From a checkpoint of a small text-conditioned image diffusion model.
Model: 32-pixel images, text encoder layers 6, norm rmsnorm, moe expert_choice, width 160.
Training: muon at rate 0.028, 27100 steps, batches of 64.
Data: trained on photos of plants, animals and fungi (iNaturalist), 11.1 epochs.
Rows from block 2 of the denoiser of a small text-conditioned image diffusion model, named by matrix and row number. Rows with one number belong to one neuron. Each number is 128 + 32 x the weight over its row's rms, rounded and kept within 0 to 255. All counts start at 0. Numbers have three digits each.
Before each neuron's rows are labels from the 100 images, of 14976 (inputs lightly noised), where the neuron reaches its highest value: "responds to" is what is common among them. Only what is clearly more common there than usual is listed. The data: photos of plants, animals and fungi (iNaturalist).
# fc1: MLP up (model.blocks.2.mlp.fc1.weight, 320x160), inputs 0-79
# fc2: MLP down (model.blocks.2.mlp.fc2.weight, 160x320, transposed), outputs 0-79

responds to: phylum Chordata; class Aves; order Accipitriformes
fc1.150:153118195123138124117117125163122226142179161144148116099120106233143138144108127095087110142187127112136136185167136115126132141113132143135123136105135108167111123222130135147106116105094117163122032201164187124119154124134167128164117127
fc2.150:181143085134100142088118172149122171111130127086143164101119186168139161112125098082120108087115126088123148121183118135075114145169130148095152116184122146043175135167089108156173112150144137145114099030093137182132165095155135122116121119

responds to: class Aves; order Passeriformes
fc1.116:220121172105111094138074204126128103111086139133134124137110115153151145128127088119152135112143126107135133115105060148156110146112099181077163092128167143129151118100098165126073119169128142149121204116152132138106124140103179114121108109
fc2.116:134182163204150136139159108136129176109062195130158144187102147138161124130108127106162122149148148112134154102125154102093187093088115096170145087167202125097140116127076142117159140177151150087064112105133156080150150156117167155156161157

responds to: class Aves; phylum Chordata; order Passeriformes
fc1.234:123137108121110135089126101136201110148104134138110105145126179096130135120147125102163153148147085165103177107107100150105177207093164143106128155207150142087126100116155164131102134115035160099174112144101074088131134123116133096132132237
fc2.234:125145179106120137123129101171192120119153027139125106125190101146146127152120101150128125121159077121125175134163119130151130120171140137086124098203116210151123130099050091121137157110087077134113127117107152142103116125114129156074150182

responds to: order Passeriformes
fc1.242:143068099194144116174143122164067115152048144078120137145141133124127173133102042160165169117120176195138156121143108091149095108143085127151130154099109171071148132095149143117176110118135113131104115154134130122144154164121112093134120095
fc2.242:114155137033103132140100132137208108174133145095151155120081136116114132130107227116115078128145020152115129136164064063158150145143140129089115171135118128144127082151094112118129091069098088117113091129154147122158112152121144117150127161

responds to: order Passeriformes
fc1.34:178148158122042105156152120126154133121099121134178089110088143187140171061088170110165183080159128129125157094104106198098142079120167137100096092145040146097118051113094103150106184128107145121100121145111138185116098124141093147133151143
fc2.34:137133133110189162041201099098162149141130093104081152136117126091163124212080159124165174118171115123112161138156135132094120168099106150135132167112197129103174047080142150124136083138167097091122134132095132064121151126215085104163157133

responds to: phylum Chordata; class Aves
fc1.219:137142208136172164117119154110121255129159153102128162120082121125117161135143116140137148120117133082139141099117155128128157103112156126118143136137139126139133127113078157151142125149126107096129000164132159133118170115136159142090147129
fc2.219:193134123121168110128170116083121039126081134156133127093132163203104178121143146167162159155162126129174116128115081148137127146128151067177107125102085128156092116121123135135090127124105066138109170155166107123133118080118092109144165174

responds to: order Passeriformes
fc1.224:151085226122160137150117144178143140158128104074113132144120126110129119160090127119176145107141126182114143132126057094140138112133117142096135124102152179150167113126089099086123088083140139112123136110119182098100081158137106130132160144
fc2.224:094155088105085169107109190146119133151095153087112114143116144130121098175164088099212073163078114188111122182149201134126123108112139141150183106141163205125147122086019109127152038104154111103168159125126146142098139193051189159156150110

responds to: phylum Arthropoda; class Insecta
fc1.19:153117096126142105156202152147165152178088096096109147044120177093120207135144240126113102070128179136143024163124162127157107095168123159113149150130149104041137111139120105116131178126147145134099155139140134146123120167134103123125092100
fc2.19:131142217132154106121026117128130132162129121084134139063110127123152094141097040137128177128121061122125247120130141172138177065123127112096169166108150122178106111119130131145144170106141134141165134149164154173136143154076125142140106132

responds to: class Insecta; phylum Arthropoda
fc1.253:141157106160127126163112148149103150111141160181184107087121114113128108142232107138077036161085127112146132104156153136144094156196127122207063158129162146139159139125115146130091131128194154116123175109140117133126133082106146114138094142
fc2.253:117115182058129129131200113096181144096152151162195126117147132153145217148082177152135187141126083141122115099154171183150092137134102129162094140176136133107142130133145142137114154119098138142141135108068141126132164112150157135136106182

responds to: class Aves
fc1.306:108125095115108095138137111086101189080068148114072162108045031111133186102141145176152131151135118143157180134117108087102189107155108147152124125095137101147089108094111159141127127136129076127094208118161112113131127119132133141135102143
fc2.306:124157104144108114169091120161191085051127117172041118175143068102067207060122086111140106108116165067127060100150171142162112004092109171109132134142125131095099126158146104087099122140152092161109087145187165125113139134133118121141152114

responds to: order Passeriformes
fc1.272:110152138116121085067139100092111141112125106173078133130100132150182085105142131127163125106149121111128149081105116087128149184101130111128192095107168099121171215139157093146142122158132106092137132160095134100104152135128148126088117136
fc2.272:099102120107095118212162165071097140150135164076216141108135123172196155145195139124123096145143117103145141134151130114164121069121108136158091147093109138131102245152066138124123129141157163145137126117125132184131104145133119118127123172

responds to: class Aves; phylum Chordata; order Passeriformes
fc1.88:082136150110195124104095139177134139162147167162112107146061167144128149118137144177171085152152126140144126087103110116141129099052132103091156134131150145084085099129154111158163118154087106080110109111153133116100125096161164137150142103
fc2.88:110145138093107145126046071140153099088157096062106139114113124136148088141148113073181049162188146093160179114156106045104118141123117135038081124103090129154122116110034144111127146143121168075128151143081138127079162112169106127059156100

responds to: phylum Arthropoda; class Insecta
fc1.143:108135170132114122077160130132069157097174108161122122196087110194132118088081210077115145136115099118123036167138109154121166105156137145092158106138232116107115156117174136103154125172152094112185125115117099122128128136171122102107152141
fc2.143:129126122074131184087135130117190103095108130141125147194207161097140183072216070120129126135155160118143242109162094127124127182152125105201148117144212124099119144136128147072162200132132105142125135118142123098158110087092110106135125178

responds to: phylum Arthropoda; class Insecta; order Lepidoptera
fc1.152:138127145147117157128097092162131157128119135189108137136107167084123148129107146105136095118138126143137131137140102115098113150113151196086146098137163104112109124174135195122147073143212124131122081123115171123156163157105063109116169100
fc2.152:151120021159124128127085157080142146128156129139123238144128107130127109117191146127161146129124151155157163122146119178152115128122102074078108136127105146088107137113133150130185149182104081101136136109152149125133150120108077166128099129

responds to: phylum Chordata; class Aves; order Charadriiformes; family: Laridae
fc1.285:121094009130143098114127101138124094116065108121127150137095102150117118141119124086093140175142123143149114093148098071168142177131126145109133125100134097147109113180119121149156146131150164103103226095133117117147087132075162171101107136
fc2.285:140113154127158099094153109161109170122143139125131127153119105050106143146127124131132104135111141052140156073111183094086120112144119159155090128123076121103147124180144136148000151127155106160133194082157150133145090179160191146126114133

responds to: kingdom Plantae; phylum Tracheophyta; class Magnoliopsida
fc1.151:129144165136125103139135127144122177123126132151161192123107132122148107125134131026127115141133122159162123183118052175140129100123152098104139109182145061140133140100108164078128084249175126131118172135107196137151206131072140103149122125
fc2.151:049123202144111126109093116066129141118139127099116075142089205141132033107137145160121087122101143121135126130092177153098154112109120125121125161130116177131171159121127110166095113162169102152100144171217136141110120145128145148190131103

responds to: order Charadriiformes
fc1.283:162125109141114096113107106132157132148106195165138189132120122147102155160123086074180115110126136140114150179107151107119152194110154127145154131102122152196130089163100158071157163124111135105130143212144096100129115128094165193111053135
fc2.283:173126155136108184158141181197156198138100143091110155118187161146110164108174174153141138122105126159155123172091142147073138117120117122135141146123117089082155112114147145116178087121115114141141118070122139182093157169116120157152126134

responds to: class Aves; order Passeriformes
fc1.265:138118140129132102150123102128077100122120194116131049141151148126109170150117127122129095102132154116119086076132133115121106082119112153130129113048103155194197123164085073100109146197081103119085118114129161152153162131100164118093099047
fc2.265:181112096141109136144121120146073090147145102072119164105107129078158078110109160133102099057117180137110092123150119145072104167122116147128113150075155169142111103088149171116132117129109170119127094117109136102106193194101089101166107035

responds to: class Aves; order Passeriformes
fc1.82:085141201110132118129062134181138111125175116167170026089103130152128104159159079131139116144178129187126114115130079140117116111112111105106095132110151131147143140128121176092135203116176119109136128129120099114101123150160138089144156086
fc2.82:124120000129123161108129104176141145114110102116139087112110103175151133142057122127157090132115111151125164145122080098150127125159140148038169111104158123125111114067106104123187184043154176154135086134138077112191138095156142124101127182

responds to: class Insecta; phylum Arthropoda; order Lepidoptera
fc1.134:151139085128113153129102192122125113130143149140114063137115082056117090103080110165157142073152128105137123082127155039127118126106112075120130133116131198075131101101123121129152173004112109102136155161170077154115099123154076112139128102
fc2.134:189113073119158133110135114136137124156103124110167100122185081101098199177097078121132165102077115146136119147177063032162109157138165145082111105116095067132084095132071157089111176035093124095124116159083075085187132099129097136066096120

responds to: order Passeriformes
fc1.79:148107129128089063207154117179054138068123092184100128137143177113137169110182154108090161134142094156117234083134118110144136129100143085148092154098143124157105143128105116115159139127122097081150138134144134107079144138143135136144142149
fc2.79:097089135113183145039183138128037109217123140105168136099145095078104094175189174090114155130136098112134244131143113120107149119152137156168174099124141121155130167143096132125152113138126203119123137101101113157088135101127116112089125155

responds to: class Aves; order Passeriformes
fc1.94:119114194133077182135132135095139086146142114153106117138133133179133172127154110106155126138162137137147139134138134188058073127169099103137178139138134086172096122129122068133144107105117141122176072110161219128162084109173232082117125088
fc2.94:070133119093089147095186115130138103197134073145112119140104095116138147119115234141170145138117052080139143120120129138173131169137113123104164222121135103161137174120118141146132111093148127135164141126152097083129120188076122127120094170

responds to: phylum Chordata; class Aves; order Accipitriformes; family: Accipitridae
fc1.95:165124027141138102122116142072110116123115147089130146131127100161129169133125119036113129125137125170147134219165117134141128123150132095113144122103146094114108094179083129110152160088133137125119255161129049123160098125082101128102138122
fc2.95:158102082110122110143118160147141151132129155101127151105152138146146165135140145066167139186151128115107146102150143095142060155159111176072135128156149136099153164206125157104146141167130173159197140106076136158150206208154142137106169122

responds to: order Passeriformes
fc1.65:141089145170134192072040111121108138104137163126119135069151133153119211129072083153109122109122129080142112077134160052138164062144159138112124163127081099121150142140180109145206146144144227152112123122163125103139168120171137143131103123
fc2.65:137151108135118113128159127094132091094130077186165152111063085171086080130136161119124142157000150063136111120163164139124128099156068143096114141107092151161140115132130089178128161119084092110129106094093150156124105129066123114157142121

responds to: phylum Chordata; class Aves
fc1.286:142158076101137160144133135178125166140148149159125064126115114149138130125132148125083132117113120161086115078135115139127153117114098042160109098146149137161125129161138136187111143188096141130129078147129083098118129145142149050129076146
fc2.286:104089123117106095092086098130141120096149126086102117160161158045122085067138110111141137137123114117120124104115127096107129116082184177056160125104075094097110141098158117152097106092139152079108142152126146149162128104113086121177131089

responds to: phylum Chordata; class Aves; order Charadriiformes
fc1.216:155146194141154143127130153090145255140200179139124083143110140163140153125120131110170134117151140093124133142093107130129100121081116132148163115143149121196131132104115174104103154126123116156091058186147147117122128146163104112082180116
fc2.216:112173195156162166162157125155135096134125107164117176123057167201133116137135148133088139114115148134131168148145126134097118146123099045101100123131168143185068125089096133138117101069136123130076141134051116118129099120119174149153164156

responds to: order Passeriformes
fc1.76:149130157161150117151141158166100143129133122128078116073155206130135097079120096127056145127156111083096177083149127169125150135140067176128124156113182093146116062080101163106140137116200147163163120177178176080103114141137080149129154083
fc2.76:147119115193126166091151132114067139163129147127159113169155120117141145199129110139147198118159104094115207116136117158173189123105176108085120088124050120089139054119150119114136118130117113131114157134113121173148126119144151137151132046

responds to: class Insecta
fc1.190:154117155074082105092105152120085120101117159129119156167077079132130131092078154088163115132145089101105126162065125186139097121136082093078129111154145120168119151090172173140107085110142099130146118108124203095060126184122061122140128139
fc2.190:133123190177094122075177102154141146109103128178118149088158143113125178122147084125130139126130160190170140071207088078104167199173093120090151147157119177112089108145081146064082052095132076159117111098082117170135099161106160116153147152