config = dict(
    model='text-conditioned image diffusion model',
    dataset='photos of plants, animals and fungi (iNaturalist)',
    train_examples=155796,
    image_size=32,
    horizontal_flip=True,
    conditioning='text',
    arch='dit',
    objective='v',
    cond_dim=192,
    tokenizer='word',
    vocab_size=2724,
    text_encoder_width=256,
    text_encoder_layers=6,
    text_encoder_norm='layernorm',
    text_encoder_norm_position='pre',
    text_encoder_activation='star_relu',
    text_encoder_mlp_ratio=4,
    text_encoder_head_dim=64,
    text_encoder_fused_qkv=False,
    text_encoder_bias='all',
    text_encoder_qk_norm=False,
    text_encoder_parallel_block=False,
    text_encoder_inner_norm=False,
    text_encoder_drop_path=0.1,
    text_encoder_positions='learned',
    cond_dropout=0.1,
    norm='rmsnorm',
    hidden_act='squared_relu',
    mlp_ratio=2,
    head_dim=48,
    fused_qkv=True,
    qk_norm=False,
    inner_norm=False,
    moe='expert_choice',
    num_experts=16,
    moe_every=2,
    expert_mlp_ratio=1,
    experts_per_token=1,
    shared_expert=True,
    patch_size=[4, 4],
    layers=6,
    width=160,
    positions='learned',
    residual_init='zero_last',
    optimizer='muon',
    muon_scale='original',
    learning_rate=0.028,
    momentum=0.9,
    nesterov=False,
    orthogonalizer='newton_schulz_5',
    adamw_lr_other_params=0.001,
    max_steps=27100,
    batch_size=64,
    epochs=11.1,
    lr_schedule='cosine',
    final_lr_fraction=0.1,
    warmup_steps=1350,
    weight_decay=0.002,
    adamw_weight_decay_other_params=0.05,
)
Rows from block 3 of the denoiser of a small text-conditioned image diffusion model, named by matrix and row number. Rows with one number within an expert belong to one neuron, the router's apart. Each number is 50 + 10 x the weight over its row's rms, rounded and kept within 0 to 99. All counts start at 0. After the name is the row's rms in percent of the matrix's.
Before each expert's rows are labels from the 100 images, of 14976 (inputs lightly noised), where the router gives the expert most weight on average: "responds to" is what is common among them. Only what is clearly more common there than usual is listed. The data: photos of plants, animals and fungi (iNaturalist).
# router: router (model.blocks.3.mlp.router.weight, 16x160, trained with AdamW), inputs 54-107
# up: expert up (model.blocks.3.mlp.up, 16x160x160), inputs 54-107
# down: expert down (model.blocks.3.mlp.down, 16x160x160, transposed), outputs 54-107

# expert 12
responds to: class Magnoliopsida; phylum Tracheophyta; kingdom Plantae
router.12 100:63 54 51 45 46 33 43 63 50 60 66 44 61 60 36 51 53 30 52 55 45 72 46 46 66 54 30 53 45 40 50 58 36 44 52 49 62 58 64 49 46 55 49 47 59 60 57 38 62 58 52 59 52 56
up.0 112:72 50 67 60 46 52 59 66 58 51 47 59 27 67 49 65 47 62 53 51 44 64 49 39 42 54 51 51 45 56 49 48 45 47 57 50 36 75 51 59 56 39 24 55 46 42 54 61 35 47 52 47 53 49
down.0 111:29 42 30 46 47 49 70 59 58 54 53 57 51 63 51 60 54 53 56 47 46 43 49 58 44 39 47 66 64 45 59 41 49 58 35 49 48 53 59 48 19 58 38 49 57 48 53 34 57 59 49 56 41 43
up.1 091:49 64 42 62 28 36 60 36 36 55 58 57 54 46 60 44 50 54 60 55 33 39 48 55 31 60 67 61 45 57 50 49 33 58 70 54 47 62 58 36 62 46 55 67 67 52 47 57 62 48 53 51 60 45
down.1 102:36 53 52 33 39 58 38 59 40 53 45 41 58 52 58 40 43 34 43 44 49 59 35 58 58 58 50 54 42 45 33 22 38 68 31 47 61 58 64 60 40 38 63 53 40 56 39 48 65 41 54 45 49 52
up.2 106:46 70 45 53 60 42 59 60 54 45 41 49 43 45 39 77 40 68 53 51 41 08 48 47 49 52 49 45 56 57 53 52 51 27 49 54 51 66 49 36 50 51 42 54 41 54 55 71 50 58 46 55 36 61
down.2 105:42 69 36 46 67 49 54 38 62 51 36 66 45 40 54 54 47 35 40 39 61 61 57 59 36 45 60 59 56 55 62 30 60 70 55 47 39 50 56 41 52 38 44 65 56 56 34 36 42 44 37 37 29 57
up.3 090:21 65 59 56 40 57 47 39 44 44 67 42 49 59 63 46 48 45 40 66 48 19 49 44 70 44 46 65 60 54 46 57 41 52 47 36 50 47 51 33 67 50 54 50 39 64 56 44 51 43 59 55 51 34
down.3 097:25 54 45 42 37 51 45 43 68 43 44 50 32 31 67 53 38 37 49 53 58 63 45 50 49 46 34 54 42 41 47 38 71 26 51 58 58 43 38 69 26 50 55 48 34 70 57 53 51 59 42 58 61 57
up.4 100:53 39 59 41 49 39 38 66 43 65 45 62 59 54 59 59 54 62 55 52 32 61 54 43 53 49 49 56 41 56 45 53 37 42 53 64 58 66 60 54 62 44 48 44 55 38 64 49 65 45 63 43 60 55
down.4 100:43 53 55 41 53 41 48 61 54 64 37 45 28 64 83 49 55 52 43 53 47 59 45 41 58 64 36 54 35 58 41 58 43 58 46 54 51 66 47 54 53 59 48 55 38 31 49 61 39 55 49 49 67 55

# expert 0
responds to: class Aves; order Accipitriformes
router.0 108:44 40 47 71 34 66 46 32 39 50 56 69 52 50 40 53 44 49 43 47 43 32 55 45 50 41 53 39 54 58 62 47 63 43 59 42 49 35 50 43 53 49 65 60 65 46 35 54 35 50 52 49 38 42
up.27 112:52 30 51 55 45 53 56 51 69 51 74 73 69 76 53 49 48 45 74 53 52 45 45 52 55 53 51 48 51 45 53 55 57 32 48 58 37 47 61 36 44 50 55 54 46 68 50 36 33 44 47 38 46 37
down.27 107:42 56 47 42 48 62 66 63 56 78 51 37 49 61 47 62 43 47 63 55 49 52 52 50 49 49 83 45 64 57 61 48 49 71 72 44 56 54 40 42 51 46 34 47 53 64 55 49 39 57 51 35 51 42
up.28 103:50 49 46 54 50 31 51 39 57 56 59 68 72 58 44 48 63 46 53 43 47 34 31 47 60 53 49 51 44 41 52 49 54 32 51 44 32 51 50 56 45 39 40 34 53 61 41 46 57 47 48 60 42 50
down.28 106:46 44 48 56 61 58 60 65 62 45 50 43 57 62 58 62 52 44 43 26 49 51 53 55 43 61 50 42 40 52 55 60 53 51 47 56 63 49 72 67 63 55 42 53 47 68 57 51 75 27 48 53 55 45
up.29 115:48 55 56 59 51 70 59 43 43 68 54 55 43 59 52 73 47 59 54 50 45 54 55 70 43 50 35 33 53 48 56 59 51 32 38 39 44 52 56 36 64 63 57 45 45 34 66 57 29 44 58 46 56 31
down.29 085:55 39 31 47 38 69 64 46 68 54 58 49 44 65 42 60 54 23 47 69 59 41 44 59 51 49 70 58 51 74 50 47 34 51 47 40 42 77 65 48 55 55 56 51 48 64 43 49 60 45 56 42 39 36
up.30 108:50 56 39 29 53 61 37 48 65 75 52 62 74 60 56 46 50 44 39 48 47 62 46 35 55 50 51 52 55 59 48 48 70 36 57 65 62 32 41 65 47 66 55 39 46 65 51 40 40 47 55 66 35 42
down.30 096:56 53 64 37 57 63 59 39 52 47 34 58 53 51 39 43 49 67 56 50 46 49 49 53 66 50 42 56 45 54 70 45 51 48 38 66 44 53 46 58 54 44 79 46 57 64 51 63 44 48 38 39 46 49
up.31 084:58 43 38 59 46 37 61 35 56 37 46 56 55 48 50 41 53 50 64 54 63 35 31 55 55 38 66 55 51 40 53 51 63 44 46 57 45 52 45 62 47 44 51 57 37 47 44 39 53 44 57 42 60 44
down.31 090:45 40 38 51 39 38 55 55 66 52 37 41 58 43 44 51 55 43 56 52 53 58 61 59 36 62 00 39 40 34 48 48 46 65 40 71 43 48 65 58 44 33 44 38 55 57 50 46 55 43 42 34 43 52

# expert 1
responds to: phylum Chordata; class Aves; order Passeriformes
router.1 083:53 37 37 49 49 71 53 40 58 49 56 56 65 64 52 48 52 64 55 51 29 11 41 54 48 63 59 50 40 54 46 51 57 47 51 53 52 49 51 45 44 55 44 42 57 49 49 56 34 50 48 38 45 43
up.0 118:63 47 59 39 65 43 51 49 59 43 62 62 47 77 49 50 55 31 36 58 55 56 54 56 20 69 50 42 49 48 44 43 52 42 52 65 42 63 54 62 50 48 50 40 62 48 35 37 48 62 58 28 42 56
down.0 101:64 62 50 58 53 43 67 58 81 45 57 44 58 64 56 47 58 47 52 64 49 36 49 38 47 23 62 48 41 49 42 39 58 62 53 57 42 45 52 43 63 51 59 51 60 55 58 53 42 56 44 65 52 58
up.1 091:66 44 32 54 60 48 54 30 53 65 51 58 37 65 45 64 45 49 46 58 42 47 54 42 49 70 47 54 27 48 55 56 52 40 50 49 41 49 52 45 50 48 51 47 48 55 74 50 51 41 42 49 62 53
down.1 091:29 46 67 62 48 54 38 36 58 49 54 50 56 51 37 58 47 56 45 39 55 46 47 63 29 65 76 27 74 43 36 42 51 45 51 51 37 69 35 57 54 37 52 40 65 53 61 51 60 44 34 54 54 47
up.2 095:30 48 45 58 57 62 39 63 32 48 42 41 58 63 44 62 44 48 58 57 34 41 50 50 45 38 56 52 55 49 51 34 56 70 59 41 48 58 49 48 58 57 56 56 55 59 50 42 49 59 61 36 44 54
down.2 139:66 53 41 52 51 52 28 58 40 57 46 57 58 53 63 53 49 52 47 44 53 48 44 70 45 28 49 54 49 55 61 65 59 43 41 37 44 54 50 47 31 69 54 52 47 43 50 59 49 80 59 59 48 51
up.3 109:45 26 59 55 54 37 53 43 50 46 62 58 53 60 52 43 47 65 69 56 66 32 43 39 51 58 68 20 49 51 51 46 71 40 35 50 51 35 52 54 47 75 41 62 47 56 43 67 43 44 55 57 58 33
down.3 109:42 49 51 51 49 58 52 44 36 44 57 56 51 45 48 48 53 46 41 51 33 78 50 59 87 46 46 71 50 54 49 42 59 54 49 58 56 40 62 41 53 35 42 50 39 32 63 29 50 48 46 37 56 50
up.4 090:51 48 50 56 43 41 47 55 62 60 61 58 55 48 54 44 48 47 56 46 41 33 35 55 41 54 56 45 48 49 61 56 53 32 61 54 52 45 55 49 43 58 46 46 43 53 57 62 24 44 47 37 37 58
down.4 090:37 49 41 40 64 49 51 53 49 56 42 42 53 53 54 56 51 43 58 54 61 46 54 64 58 49 56 36 55 45 49 39 42 46 33 56 45 49 38 45 44 36 56 55 44 60 58 47 43 36 35 58 44 63

# expert 8
responds to: class Aves; phylum Chordata; order Accipitriformes; family: Accipitridae
router.8 078:51 30 61 61 57 50 56 59 27 40 39 51 42 34 51 68 56 45 60 61 38 47 68 49 49 59 80 41 54 50 56 52 42 52 41 37 58 45 48 47 40 45 69 57 50 39 56 55 44 63 56 57 46 45
up.0 099:48 49 63 66 38 44 44 63 49 53 41 51 68 58 59 52 47 49 44 43 60 59 62 46 57 50 58 53 58 44 62 52 26 45 34 42 68 34 61 48 53 47 40 59 37 68 55 49 54 61 44 38 61 45
down.0 112:50 53 56 49 24 37 42 70 45 64 64 44 61 44 51 55 49 47 37 39 67 49 30 63 53 47 40 35 51 44 39 42 49 67 51 61 61 53 64 37 50 45 46 45 57 37 40 43 44 61 55 50 45 37
up.1 125:57 45 53 72 51 53 59 40 51 45 56 39 30 48 40 57 41 54 50 34 60 52 65 63 65 50 35 52 49 51 52 55 31 61 69 36 45 66 46 44 47 61 57 62 47 42 46 53 40 38 47 48 33 45
down.1 113:51 58 58 58 24 50 48 53 68 53 52 65 51 69 56 41 58 61 71 47 53 55 62 57 35 50 62 53 48 41 45 54 47 46 61 38 47 53 50 45 59 55 47 18 65 36 51 55 50 45 53 42 58 63
up.2 102:44 51 40 39 53 43 60 46 38 41 33 52 54 58 40 39 51 49 50 52 47 48 45 65 47 44 51 28 64 47 39 61 48 54 56 57 91 50 50 48 49 49 55 49 37 40 46 67 56 60 50 48 63 64
down.2 098:58 46 61 51 60 59 59 50 55 58 55 33 41 44 36 50 60 52 41 57 48 69 48 35 65 36 54 66 45 17 64 45 56 43 48 32 40 53 64 49 59 53 50 36 51 44 58 59 61 69 42 45 62 67
up.3 113:45 50 38 68 60 52 53 43 67 40 57 59 42 52 49 71 48 38 62 37 46 56 78 42 62 53 41 38 46 47 52 46 54 19 36 52 54 57 53 49 53 71 42 53 52 36 47 49 53 43 56 35 45 70
down.3 139:54 44 65 68 72 46 47 56 55 53 59 53 56 56 55 72 45 60 61 55 47 81 50 45 41 40 51 39 62 50 50 45 53 69 37 58 52 41 43 50 43 58 61 50 34 55 49 38 52 54 49 66 47 53
up.4 100:50 49 45 35 42 42 52 55 58 37 38 64 52 36 54 63 49 53 68 59 43 60 70 51 54 41 62 48 44 58 52 46 63 29 36 50 52 48 51 63 56 63 63 51 36 30 37 51 39 68 51 48 58 53
down.4 111:46 73 56 55 49 68 65 44 54 49 59 46 53 46 65 52 52 50 14 59 55 50 36 51 48 51 49 58 46 43 46 59 50 42 46 42 48 52 42 45 57 59 63 56 41 42 54 37 38 46 46 46 48 54